config.toml
crop_scale_min = 1
horizontal_flip = true
num_experts = 16
residual_init = "none"
grad_clip = 0.5
epochs = 46.4
Rows from block 7 of a small image classifier, named by matrix and row number. Rows with one number within an expert belong to one neuron, the router's apart. Each number is 500 + 50 x the weight over its row's rms, rounded and kept within 0 to 999. All counts start at 0. Numbers have three digits each.
Before each expert's rows are labels from the 100 images, of 14848, where the router gives the expert most weight on average: "responds to" is what is common among them. Only what is clearly more common there than usual is listed. The data: retinal OCT scans (Kermany 2017).
# router: slot weights (model.blocks.7.mlp.router.weight, 32x256), inputs 128-255
# up: expert up (model.blocks.7.mlp.up, 16x256x256), inputs 128-255
# down: expert down (model.blocks.7.mlp.down, 16x256x256, transposed), outputs 128-255

# expert 10
responds to: finding: drusen
router.20:527496567550445500461426424458506526550463441442474554448513503471473507481569496449503521552504436496462411446559422502505571484499624511509493411536506467566566543436469484419546424478517411485384448423443397449473514438414465473536494470402533441530505543454608417461560533554555603452397440467434468558417524459556525474584535490483560507531492478424436505449490494471503441524578
router.21:526503518514392454471463419480471560547463499469475516487475510492533499499472465512483516459487466483471426490582451489509560545521570477458600412483501438495469496546504481385484408485542445541487544459485461458507526396545467437523561493438512468464571532395600442494492512500562540435449555469478387599517477533595511457578546492450612519535522449549461475453497517450446501449535
up.5:499559473521497484507458485525477518653519499503560576404499383473555452491525489550395414458511556561444375512540512523489490488447506486519464580525504473513531465478490525563429537565472520461547472637473545548491560479407474540512539568414538388504527519442580420382470552569493476564503532495545429475505492398477541518496525500522504542527504422457587617542519478460503483458579
down.5:539448461578539479520664512485583403528493524498499572484466510569477523506491497421515448559484462520543491544564494562509497555484541575515483565446448555438521555488497487377586561438437389458493510535441449560577487521486468509463424474437571534444477454423594498616523503473482518606551455439530493592499475592512523589457488512464587502482543522558536499519497452503406491516550
up.6:524581479515499461511480539585490547557511378495502584523482438433583516426436527529494582422521609489443400498459445570513442485504532588549451488549546542491549402600513523475497507507458410562601504617407580586562540535442500443526574548447543426594564521490524460428450509509447436522433508427595502478483438559495386497463432437521522501391495491443447494509598514590461481501554
down.6:507404485554468465481516506456579417502493530503485609478531523536560529467575476426563538512481495581552471619469468527449433533493494560568558482548491478597586511527466448436607573460561441472473507531452513493537426431483405515476458525490580428425523467454563463562504539509440569566543439445503504563441478548491466594581551534537544462515462495580555444465529445513485441476575
up.7:493443509490443568535529498485456473440410494483515410533445537511493460565447498601589534528595464437476560529500491490510528521521574468461530473491530425507469596598553442450585478476517501517411462455527447481445538517506476464470539452520451475524490471477451528585511478488509523376564504625549596522461489516529378443576471463437538433426511536535528391481492523538426590467342
down.7:427570435526413437446579476470518516448498496475486497464556389510502486459532542533524438474494418562579558517534515420501452451526527475556582458527516468504466477485504402435496546530440531452496435424525502554495521583484438439438420488488404544540466529545521586440485470520495486399463540535436453539534585397473564536528454573584462509502549549435528522436475593477450489475442
up.8:521472515470521530441546463558472420487457462557455508496471532490491469506530520481553490566522531498463510440402532523510436475469464574524565462513404587521516447516513527539471475514429406595538594492488539468579527541599441579481567518580500468514459549516597501611544470425504479500402461421502439506562544481484535568566404509490499473396511447511539457463489546569418475462453
down.8:452448564479478522520621456492468566488548472594402466471611514460500463484549503549473577562516551526470476476514430519536511461526446558478542533469569494480467543431490515439479574545482382491594481453585554501471423544563559555537449484380499439534465522466413469525502639509500432584497573512501518449551476517466475534432539448535558442578603470544477523495500558421486405532539
up.9:441472491489444505437595491596549514430506505578504557567487516426417558499446508494534469541538598531396584490532557454538495457515512462440490459466509459540468533424426580476552491542535552438435503429532480426487535509541493483503495502413439475515497444479579535526508477486482472477536418536555517471515536535566524460533534503554527471558534552517442557582493473594440372562635
down.9:522592460497550475424564585473628576449514443529518467357555524469555549546433532559446468464520462522558545461538387429528496576493455454532573481469462515513447433484479398425622489449451485460539507534461461504528506528477489483496532529457380545553447578559530452509547517521478512428497562479491478535494466557452493509537426461588376474460414463499480478445470569491434486480469

# expert 4
responds to: finding: normal
router.8:534452604424527495505434436493491499530480469465441477421528562536438496495557459560505532551519425482526402471495514477456525475476524534558527432533618494576531511493489514500543424472497491575458534381526357435487523502558414509569460483501603477427444530502581432566600532464575544481507545436406445603470537488562514523509543543401532512510480437488472445439433551391470472497533
router.9:486468599437497506473426409484503474542476566455478500533515537438511488524515461488532514522517492543535465459536442510491511469477599547537606354394626430534551501505503523491511406455501422551485537407496424461524480547573522493545533478448560500463447517507502500556452552508582541446471536439357472639504492478560537545529504492496530507512477464531454499439466588422422481479549
up.7:428434503513577561554549535469449482438520570517526418498469493513550484479542527558479554444519509483495502504452560595519496574491467564578508468586550555487525378517535485539521507527401521529472516470540484545504481510510427513506437589599530460483473475676473615592532515380536476585565511552545533410558542463456551528490425555442438439425513557563540430517582488459542519498447
down.7:481450539524532525503655527482416508535522380457394532572562542495502444447520498573492529484560569528421491496492503446461543563460452481457518529519492513565504494487547491492437471505485575536555580427629610493438519539481492539598397447531514408489448522428504565487536649462586526522511490548490559457470462448511472514519521428476525468577513593506509491513498616373519451530459
up.8:578646518521533457412479529553504557509581437483452526576486520475535479444529408522495478497475551546492464481551513448508481463417494390501499403444510512465477525485448469463456484474534462499577507550443585458438452569496545491585530472513525517431449459473473415462480490533569457483440578415475479518497530489466389521494530513535493439546422427535530494466536514507512410362601
down.8:478401469527507434537576443515510439514510514475467522568523514498515495436446466581468468545440524505508487440525486567527532412526557537549473527438532463402493541523510472448509440463447424468476451458546591554550547475486534462483554470511548536564520443481558447522481580470394487533438440489531428462428574482499490574464584454519571503391496542583505473428503427404395601475563
up.9:565389524539446574522521520341507520475510543426487482433494551465427546500496559474470523524525408472545590562532447425494519511466544445437489533461534382546456540527613439427582545491524541465446347464509434497520509488470563496501565441508506558454513457412420484492603507528418520469526535557546540473515485551487451369512462457481501542565528553453450477469495517479486549509419
down.9:417578498508449474550553503508488448456448458450504609455527454527472465405540538516585451435469470497597512424458528369460517536454447481500516437505539521561388597453523327512468523542443617470420410397520498469493518466515480417378480517471406545507480474436517541559525477502502540372470503530488461476488528492466499491575499547570475566525453514424479558456491531446492476512495
up.10:592536513498420424461446510527420572563512425487461571553538476413473481528512416587513451553535486498482496511545499435518471468477490282528515384380520461493512599536467480512435460513543471495508521510469530485588560526498543475518565455437521515474561504418543439505505520492567524428482533434474463557472466482532403423491554479537588526556504435528490509508529526535560473419526
down.10:464470451526514539511634503532505451465497562407491466517494519555516466480442485517458494487400476555557514425534496493567501466548525479499516523442494560402518547484424412517470473498383447470494494497552554455496538447555545453516492548444454597544505455571518408488496493499439450486520508491505497597487547529502482566424515408496512498328535476512410462549567434400451561504554
up.11:504479475440526516623519489491462462596483583420482422419490488472457419453497493519563510532524437454470527543455519489569468491499497389524534507502549380429462547530538438499503555435460563489526380473496492539570511469508489436469498508557497435472539491513372480481474517509450498512484529523518506435445484463556512418512467598487571512514537553499550502452489535507406542492479
down.11:444560506448523399470534541518486497406481517505487552480518479540542459439496479501483475446592412552519578491435479419563454552471455512467438409481447488515373554510446329501512506577417598482431483453502516506403516491546576464494504576527493548457482471523423521602556481486473591445506524498561529496507487355456490525577572484477498535512561455437508492425486632486507465467436

# expert 8
responds to: finding: choroidal neovascularization
router.16:505520499478590476491453493536421536520508426458509446541473563552491473499555447515501520452394478447481430525471426524485592545503461485503533360381583486481518531523502497453448397500494457547488539496572467506503517575600488529496536455544573428388474576440540448550465490485595535477475557449414366550507457488499436540487550557474477416505478400557495477486417473451455502424442
router.17:486508502532477512497445477532512514470469391477485460552455541489613479547549476490536633435440488509508386480526414551577542494447544477482535416401590432550485516551465512450448377486492430537512535483515463513477557472566543455609514482525520383461483544458542497538415508464661571480465573521419431640494432515539475528486510501522529389524522403466489476499545505476438518430461
up.5:467506519522505512540487458465487443512530493581426425520467465507573447555500549513492462456528523499513469464471500584474531536476520651584508476491509478560552471562434510585536489481515517530432397520472594553538434602522518410519531572500519471557472514581539359591483544475500443538501454557459417546519488549535479532507387559502405441452487509468483435453598464539534497536484
down.5:496441517516516481443584464520547603547593376504447430489539477575555498542515495452522542491581533432486456528488454568439542460472553539547495574546512377543530391419537584444483486487499481446613556549519527548473423463543396546539487429526535442548498620421509461501505592501440486524484544453440505481534434566513451552467499458471552499511504426505548484480592556466533475571436
up.6:581452505585562466562498526407558465428489574447558518469495536537458487426540522476475486553571522514531535483461478410487511570508469399523506500467460471465481484454620455491496590530459528458471411519441511451558475403493494540460404504524582552492505471492459539458489461517466489527536488560578556475553506525501491451530516493526472539545521518553533570516422486456566581457440
down.6:562582526440517489478677490513630537517488449448463388451458484469475431489545536635519496511473468584459499531525544453509504543477498443534537476472553545512409505530489487502498546508589448442503435501430524441504466474583529574520434451443442559538475525532442557417503507501508435418487563453432532613579450546520536539571503554555464557483563421449531569397407540461468470505544
up.7:512495424452517508542520567510434550614464537476445423469528403545489488471563523532475499493505541556415478545493620431538463462452454495589488522527505515489561510525527533549425498540510536494435400629551494505523578517641513534516560522458511529520514476538464471491527457504442492525437379524466508556417515459504540511572439469466488480377580528494572577500508486554449481518493
down.7:440498471472465533379479512575605616524467461556519548422535519577481594491485526517571536513503486576521492563456470461611458596480512409443469520526457517611556549448533466500515506553471534450467507565536552494496505595502496515523475506467484456558468612486462456515458473543531572541454505419492569518514457505438472453571499492452541386542507496513570437511541522448515478554545
up.8:493485541533534517543544475554513364506507501536444529495485411571441480488532538519460476462468506533484500498473493599473456483483510661541531500507490450502487477514519398551523497517506476519462399505483580512541425555504550445562547554535389540551456556567477424553491490500536544483484372512453451552518500525523515526496348512548480456421494494445446462484546523505441484508506
down.8:497465495503544495441618483432564614540500364451460440478535549540615450504486516520507516446565546526535519531462551501389514485474487467503535555496464469603523449438476496455554555493488455528601546488479493488552489547497403565561454538483426421534476599502524442554448581497513587515554526511485518418503461554510407475504464447473510514684485544465578480445553605509491457628416
up.9:588384497504517470513557468484486472492363533500587464530504535442516509518591472513534492478508468451417562519499484429496543594553553381497440543580563529496584428514531476414555473470465542547464425454386490461424519491433536506355474493437579460556423426544482604445543459515501512488537543616542563513511597562469564448536543490472550398506574531496526503502551451474518519449458
down.9:528605503473400486469597486558587593516432445507436535429520553444496445468444495493568456465395402522470525449497527384358532555468461494540453503457521487467541489567516452368574604501482517461576455462476494495557507582434537567479484495471433514532461542468487488545505526424446465421459572404426455582528450388436528470488486564473407462492467452517483514418541578490445425525489

# expert 7
responds to: finding: choroidal neovascularization
router.14:490500476513408520588478448484504518549522559428506471503505558577508456458422470541490517468458468515557483509490490476453518546429574522514542531514556416495428582577551455548499487477499502515477503470490466583577515459487573411567543501535541453472542519503396518457487485422529581582589609476537529456426440473500507589417565499410406521543427461599511461440588510458489518471512
router.15:573498463630419528555467496480565530439521489475504507493476575482498480445464463431534494478502527573510510518549517443510557476443573490442515566570536390576442578573537459517529451457544431506474437546479495585558567405417600427590515460452523441491546530486455500465478466468543616563624563513504513529478504514526483552494561393458478467537417506542472451448545523477528447453531
up.5:493491491494435464528534472373590406413465559500492461506513561472501435515473504509534562512446513539554468531494477524567551458420575494424528459548528484466501588598507467522528526401449448514510495516584481516492578486470487476565452491479497565455469454502484618554498552454497542484495438618514534540481616571536424495549419442513451501483527524547439389480479561458459538450386
down.5:544552507477439416396555468490555565433413372466506502451556445481619466473537551527452518463471492533490579520464522474386445492589616478551568533485480442548565436494514452456542534510559497575532449554475428500516513519532499489520560473504403456473495546491474529477472500524463497448485570545498441549577512541492590529476484532580397470559531466541545476403524556537480483453449
up.6:420462484501549452502479552509586464473502401664572594490471504487505496563502507479506475551544499552522529437494478516466552449522469556527558660466503516441529492435401595499596442504584542435491472530463614469405581496454521525409510554496470450525502477488533462562467499612479488526467420593483577576645525477418546493505509428510529441455532552553491573541442493551479432543609
down.6:456469451523500494520442511460463384478509572493475488592574538562549450425447574479467474488433473489495481429505528508491505556493460456444563534522584581474467595522532386487491501518515551470392407464495481475514527490548458425510547522486481505490534406427499409459493512521447425479486468493493523500463527558471460501475468526521562515432570526482475468403458532459438529499530
up.7:438552624361514525480462458529428430615417531535550574517467480564515466591504515481490462506506452607559441448546513536568479557508477470548508545419530536520577486503435611602527575512417580452472587395488461465479493496587492518520493534500478489435486543603414466514454516470424509489457493405531428481504472410466537512531545556545516609512555546430596484515450491476470463500577
down.7:445440521506546534565566539414426538464468487493502551541590558455507513429459525505476484489576627537443477450514476499483475472521572530428504441487540520424496552508406441529459470497476513563551583439513586449422481468548476548510539509463513428510487446556504578556517613489479551537517465514480532397456499420479494562518520459525552443648568663489483511612466487438554505476525
up.8:559518531389561418512466454511461508678386550498609556431491465566517527451446550430469437557560458519512480513461513543559478485480505518491492586437526540479563598477546487644552552453540536468522524437456421560487511538442462515471487507520445597473490513613449495420495478530457496531489503378510501460479523405415554492472468550551572587408542549486485539467493552462526561532569
down.8:482476552536551488519550551451456495478467446472488528494557514437541583396485540565483402443478540532465435473519431479453482441528528505467512495534445511447445558499455476487503407570462414517559410502536552439507529459496464514476584552462504465500545450520394527535516551532485463520526516470499565449478463464449530532516542481537510419564719621551437484506507493442474487475480
up.9:531445493495433543524474473400547411363460522507533493490501550520512482525476534563540512507491452478446504523507436463516526475484535388402498466478598452517481568556481486529539528472517458481464449509541545506513577506483478425505499479444437476451532485523496566523497514521500546351462426661514491515483567582502431392519465434500603536471523482504474441459491484522467548467438
down.9:514518548490453426409495473408590605459455353508499462489588494520591524484563502457459634551487500450475549521502503536431457511553597548578566522482499421518605458457541512396510579417591481493610572601519467512508472509510427517563449423476437414509479558484596548479556500498449535467521545504552444498572483496500522547503522439493469458573477455491588473432522537512465508483437

# expert 6
responds to: finding: choroidal neovascularization
router.12:415539515493484485564460405516526472466506586534504602462486419504565454526593508436505483517445482494460572485497491513460491549508469483471555511410443439520590456546521552567598496415453569451494580438557484475468554488573488535530520536522433495531432522538494514433568531470495425528496459610513421483559603566520541551614475565450437450499564530551571513548428456482547494452576
router.13:450479552425476501507499478560527507527480569534510589427482448588508461488543498462415432494501504542469569494556509470510474548532458484494510572460441462536558495497485546545554521423436606440418524438534538459487532499517442556471535485493507470465453517563501512484619480575470373532491515552544504488549592592491494497623547478445480435604553530541532509530393467531519488498535
up.0:607503518490495462415464436466547625526458499475481496473495545509574457476516424481510509546456473475564504534451525358510523558503512489544526505500483456536496582443487496545504481509449522493584535444485487420501521499458497528517510377463464459473469533550491516497441483509507478457451682485482523528501488563419550567530561495489472410526499351547534518577470521473499527547523
down.0:523453527435534445476697506512497495523488436543427481501528483485466428498466441530469485563507551507470506497456501554539517443532485581535495456496463396477485469503471529537439450562580490544573475473519561533527460464452588488534665484457540469482482600413504502513493629507481497559487526509536504422539540459484563604504559526441543511519610548564519502467513574432540492428476
up.1:436462562486467497597455491468595376477493489492504536472525512401436618505490484460491544481483480578544517546516510514579411477496535503506476440405485512523399478422564584508448512512478523511423497453515437495505482565499599544477416536470553534476476470542465527532514463478463542476513552533447518525484460550498528552503506498546507541581365531482539676542478541492492529435536
down.1:456472490509473490548448507498411542625510449492547509507575468564455451428397472495574506383512611455514441466426460461456457420480430555473562517448493494480491579522566474548496410492463600525504479541506605481508583518457479487500534611533518383517446502447474477505456593569452466525491491511537516471479441430496498579586536487504530553540486491527574488485483543375496546505506
up.2:467582495489500439549436525531520529451489345524497516464516525541403553517442462505566452545470446574567511483499471434521493439443431452571497441454470594524472529505460609516461454513509464559422437500605427468399465467529514576494414459518520518446471513508567517563559455464597426444495512481500540560461526486534489408550556465485579537608384533499415622563460528471479518494616
down.2:430491478501464452505550469494522487519528454431473495488684466487534481416503503466426560371397529503492495474450501431471450467521539485446532482433540443434513583516495432439542530449524454453562526518492620500569501535474514512546421573487446463562489432524493412556565537529443444485465550496516475470521430385493538520489555389625470505366442537530494442493478577489374578481628
up.3:485531517569515486434544580536515638487444483492590503587475448582648522497467441472463530528507518456543527438463520558460485523507479534442530528514496506458477523465531536480535468443548554446568479488482543430390479430496548419543553472381372429543500506510505541455459505598558498500443551504502536554596546568462539536502472465516527472425545566531499455438475580494514525447433
down.3:599589494497590550446626566547549560444486468523498459454501521515489552534407476562446492514527448506487548489465453439567453520490543420444470496409413556543412438520454507533507456515504468468524537506464448449566487501474551474503602536471468588440473581483502495442566520470448480463442495498538499519529528517460514470533484442496440501563550550509373447376443566438446405460423
up.4:635475478516588500496477447507594597563505588376529457519484416584542483405529453446497490490474447481606543517474464403540486557517506498532562493464509388466528556426445406543515512503431488525588519470525523497460564441434499540508499454460554476445539543511455504496363581517478462479442571432510449530533517492414492511442507542518496455472558459542584496519559486441451475488482
down.4:516490486487580505504642540473423511498515508519447567518418473448464523506529490511518444507547521474445512578443505545541474452592496474465546483547438423482472511471491457622449440614481493602505479483479505493439496481535543495466668475442489480469540574482482513557478602493527495508445470586484568395499565417490523567523501560451497502611558559585456577504414436485566474503389

# expert 13
responds to: finding: drusen
router.26:496435532491515560596532491529536428507464497557561482536473592498484430470443523434498586463530535556502543561551501445498556456451573572548449520512479374505421547535620524549595485436473451447475520453531440551467517449433552501566512502399501456501464556545447588497449457473458476398544461560501526538529500575505533489509529439540552484513457557491513488514455510529427443412522
router.27:517503588528529518595528477543500420547449524557472512538419547522594464438516522425484584487479536610525547557554535455500523467459512595515488495494568450541470486562551514610528496430434533465490590469521510574555580498476515558552517506480428467532436542623443560505556452542505477528547432544499543521517567556469539475530546440475481383502473604491461481547511482540482464465511
up.0:557498513486512494413520512484447548508522531397476569428487524529447445505579447459475474528510520386458517375347477422536464549436600509462565501524397436489584487485496575578474502497444456443491544488568509498482434509427467468576509498618462516463532547565515450528559584509509542476576494486582582552517469457565472502495481493528521539542559489617556466497488477476553549407521
down.0:504572518450476534476521523474510653474505413443457464474587572574538492467551548531516499424407533553466497533429397411545544436518456458536586501514442500492490460397526467519552461561550493436624533414527533504518476490481566422516507547511435456533438512488572494463562527445556528465531476562486485469478593549505458543524494486485430495626487564447441468415512528453504457464399
up.1:515553499440549463501541532483496457408543416524527501562477536480498582569636494450494477468495477502593498483516471484497448516489484437503521507460505575474572498418404612624505534437548536479440505440460549473464543579512433567563452476549526521509421454424537507479449522604460513480471511538463510541554528463504479460501506499563523483537449558491484677518539498475533450424528
down.1:383459604468443513531541474505489433501478500438404433578552491543403502444529541496501551490409482497519513428445470451555493562487395456418462498445517486479417619554531388521460559534571561419494592460515584457565522467550478380501483532505551504538419385558498406436458508482508461485500488494497533489431533419505474487510482514550548570407518559428537514506511499451457538490544
up.2:554509555541418517504491508540480530488502464332557440379512367642472422534484527507491525489464504310527428438356473551552440499498511527473528484525480376514524510527547481555456502450459490547519485636518502522477507491499513464583458541584472544506545568536469494502531494484522565505545498546472500621472501419449420548447441488507501460478508376536519480430494512487513626427458
down.2:476522422505513505458509498480577585449459345523438436529496464533559534500530561471593485509515494569557477565435467494483505501458433547540540551528481456628560459529486537500502565490487487462566494449438499558465461521443489480497421461485471488518472595467581467494518496498526623483454518540514500478552586528537448520574535466465455502605436532512533501400455539501459429476354
up.3:452455556447575472561525519411453456519542471526441588547527615501520455529528529441486480489460529537557523426509447487531524503482529485467551497444504503470505469538548631578514442476534529394422583387457513520531529556462477562536485492496481428543431551490520488499464519600449546459541449575527482464570547499419552489604550479596517504519454608473515525527467553505485416476519
down.3:458382533507421553573518515546425413513479605457460515630484520491444505431462535507586545479442498537490491468462498438474539571498478432429477446519532556493447610512540474508455468552464572470435519494509574511534538574564547445436502563452552533482480417522415504443519600510475519540512396524539539463490526482502477466392444525469603578439510571478477532603542434464528558438531
up.4:470493563447583463529545541457516423433576492541456582559508590471514503553546562460540500426492524552535543469527444516542467506474494472465493551436495526455478460481517647536508523416568552417459527417478561509501557572477495549568440520488520445515425471487491536545401496554464493496489456604461490483629578489431524507553491504589526531490436611491494568550481504503459444463537
down.4:436464549492441512589536502537437400463476590427492494600503501502444517417462573478557509472431475520511476421475524470490503577505460436412462460476538581480448643561506428509420491555502552419474591454544564463555553490535479425455437587496558490482481392499401482454466567510490474547515414483520546473447524446476450491481448528544530537485488587467521594565507430442522525504527

# expert 12
responds to: finding: normal
router.24:507563543535369524488488474467502539438513497429482540434479480538501397456446455556536483521465520484487500535465573547476529508513541538531535543574531434540449433543560444592460473532487406521526589517556442635529495391504485467521422516546525445491537544530506520451595475472501567580584536479462485482409472451504568550496478496469403495485478438544530469477576476498529502452467
router.25:540493435567414564470478482479420568515532494471555473533520531421522441481495439575533474529484420458430525520484562480391487520478559483500470497602484451542488531575566462503471429545501460510527599496514456561573555432548520424477560452492580493500494563508511473529522529501512590558519549480465545451465476504480588562487495485515439463487521449589532434486541586469561536498416
up.0:543453552503505500480414495417456494423489393467489434503499523520463478458529501472507528510454446490506584577479446425461565539522450400509454447454534415448434546541520457414542492490568466504448434572536512486441515461489521431476475460445524455435494439417505492495546491457476469378436432585513547448506509497417405368534543522491574517526410489544526444525479489472460565479423
down.0:512532513504476447470606472536568597591446405513485467467529501512570493432504540444486621486496490529422598472504551517476406487604569532535575507419491449458516483506613424417524603481561395555513610525502481495530442484491450517543501496551449533514486547586491555477515536468473415479509546461558487549514511474519524542434473527503416474543549474552559489441505546454475459508572
up.1:519454567503425508520546537458574559447554484496526535536508569495502523552523552471479515473484521561597546476518491611504494535373572446505563526412533517459498551381487535555479491471530525512418370422480467522520512550473477483609428506550457474522494481468553525573475580446516549539496450526495511629568520487523507503517511524485548504553466551517433611493507487398532486476559
down.1:525513454517517481536488494455551451498570602460568480550416472495493526545454583479463530479497369521534529476525441463545483577456476499564514463467553528425419483527535484602508454589488506503435409463496486505522545433490505450518533500567463433555442502498503516521405372516549512548489508462483510583427544637536470432482413465513435495485585460477453484547485461473562476427492
up.2:549574560481469484501540460502578498589493518497591535452518485394537570534563472484483539445521515505414483449511450488589473502517481433532522432496452489513464509436547468507556445476451509428487420505505523497563468505373506569518461488513494559510496446423552522516486508517548525474450510411544528619487507482566493413495536484546621531544497445491428638536523513404450514459525
down.2:522466500545494447495614550477618415465497548648489537539433591525579455475470516438522503521504484495494476489526425531435529487450559505531510521413455486488448514518498515521586558530531376520422555484418468544573503464460577516568448565546523553409531440559542443558478556487508483555539479497566469582488501559529444530511553509461508441407526513530580494540465439482368550491572
up.3:576567468587480505453564533565515532545533470504502549522463446490464545456466416496566462520441556577555464577465439477511519435405556473454509561514456566459470549461465461497437532514536507459512471637517538578531471457487587461536605486476543620444534507503494458465564510448440479565477571445452538506501484492511521472475585464567465438563486512430420592556542465566498429535590
down.3:480432532502561477518583442511488473523501469586502498491503537481503428476505520557486546495632555490507466477509478565421535461502606546470457458458506482422521567399451561495429527521442531438505545450562553518495441454480456499511455474544562458391574496505472487524509591479520491519564500475541495390432518413429499559458616482505518451597557567559562460568503482455469539502477
up.4:467434532502494496369456456482540476380396442568526517553490469465530470509452446411520465494487496551469477429545507492515555557614538432488552567541513492499521435513400618444483485575601482412507516540402446435335495537459497501418546416506494473569502457424552494500543518670542578552413556524512493578592473446476498565498474496479517464602519521502543452506455442504547481569485
down.4:463570528523519449464534524486559554551486493509488506477578510456517499506399516539454519494599427457569574477547445451478506592589563508548516409433418562576492497399543503625544554477492485479487566537550500516546506504534446535619413540546417494457445562474488490519474477444607532445493562519517457512493450567472483499451544508521409498503462419532536411486468572475440463429554

# expert 5
responds to: finding: normal
router.10:476478520435540484508467437549405533645516543456449435568514560505569461539483469560532552477491453486518506528494553546484517581465581518568522460479593482488440473549523504471457548439520519511486611413506450512485511499526524501435438546505599450475451569499448360497500490447516580539565550385514479384477449457468541598427506512533440453468508491558558415437510556478580525457457
router.11:497454476492502515499495442557376561628502517496462483538504505474542474521523474545508511501438499462416510511502568558497444604468565504524472474519580502559436537528561501444476593470545538477502620409478474464481468508520463488445490490488539463504525531471505380438537509482490538522546549378507462371460434450498442548458525466485494507490514474531542417392524547504546554473454
up.2:663485466494539495465583547541548479490483523547522558438504522487518634439415509473505537533544564497465531510570463481488543528395565544476445455404470605456456554498481506531373576508429565503565479518455558495419461491545481593576470509467479573558507522460489566535456472490469530573552428560562556425489491560544476449461454549486512604477519484439442549506404518601483455495532
down.2:428514496586507530583522551485474515388521487458451526506629479496459510383542533526613565469382492481490543452497512377496509499467417465486520485521509495544519550519417379469538475535578450552496555525536565492522506508448462496541432536483496467521514500519463517486529520482476564448538518556336502439499544564464515466450472513592429503560505587499517477476510502405430469482549
up.3:434418517451403505447495527479498517504445568542562467509563530510529535485509485533466530531561452516480548486495524478530505536464486354417494510532521351582504495473521542440500511494506498486504576437474560430509540499514482441487519464455440474438544382472555571463549540506532539414498486499574534520517515577477446388483434478510655498474536549585513455482521532507503523501515
down.3:513411502498430496435593462541559551640544453511408510567518492535504466514553482468508547556494605519404442460520542593481401453527500570527502522490472423443579488493592549491465449485536541544588486495488541535535438520481396564481585397552542449551504560482550536490498591466449457589488477433490542482533463491498500556532539533438576504531509481485471513491471530409527527464537
up.4:567525513505463506441549581428539542512546481446521571525530498421448516460507467436457518502503545560652489556494450449483553434289543430547537513440541495507493487537504469481493480502515502556450508544365585512473491467438498465627573468559507444531497493451507484501495552489464562538518588525497492562502524511525366431538525473532449601573425500427514420456507531550459390408550
down.4:450589586507499375449592513526534577497500427482490483436537540473537487426483564437516523528532409566527492504498398371499457589591517402500542531483513535579473531523454454492560560492538434476434499498482498465498505488484493430580448535520396457428475498483471508511520539552453495426513530590462436504476489484411508479473402472593405475662538455530488466435450511422470497459459
up.5:594546441535523423414642548532470582504463506558493480458507433401498503425478455506489505534497519462436531497488473464547494566444513445490402445479499548437456545441466458505419545591533446573538515541450583419428533532527458530468474467539502681558569506440559523469550532486440446507516460491500528451423505510496390462465531499505543514466561439512498466530459548596503512444457
down.5:445492500553567467588576497426391454456466544486504486611569513547471490373528541479550449438505523541475514403494513454485556436520429494408468466464514457443452629553504429572443540558523502526481487447553537479476539498518479502461497508514503393468549428562506523481485594508525538545494416486447471393386528508503509463383548602566480515555537609537501538509481442401553497504552
up.6:587558504478505511387416443506581505539559534541530583504433413482484538444470441461525484497521519540608523579486442467541489526521518461455489484434524431521462565438530457491497592443527588491485516586474505464510522509428464379485513434526412529458529532445492525468592496481467520539462507495533590520529449480543433466513588500510507486567506426557432536485497410555480440492692
down.6:538554624452486504548579425427450517367482486448465525505605476497530514505513542519548524513564536529538587457471431454553484572533557475533508453441540594484511529519500530556515509516543478450525523527472563508485574504469500532571534568505459396520507412537417493478514626535451513448488564546539481480451500472514509444502391490576482409597593469532528529519503543384470572465480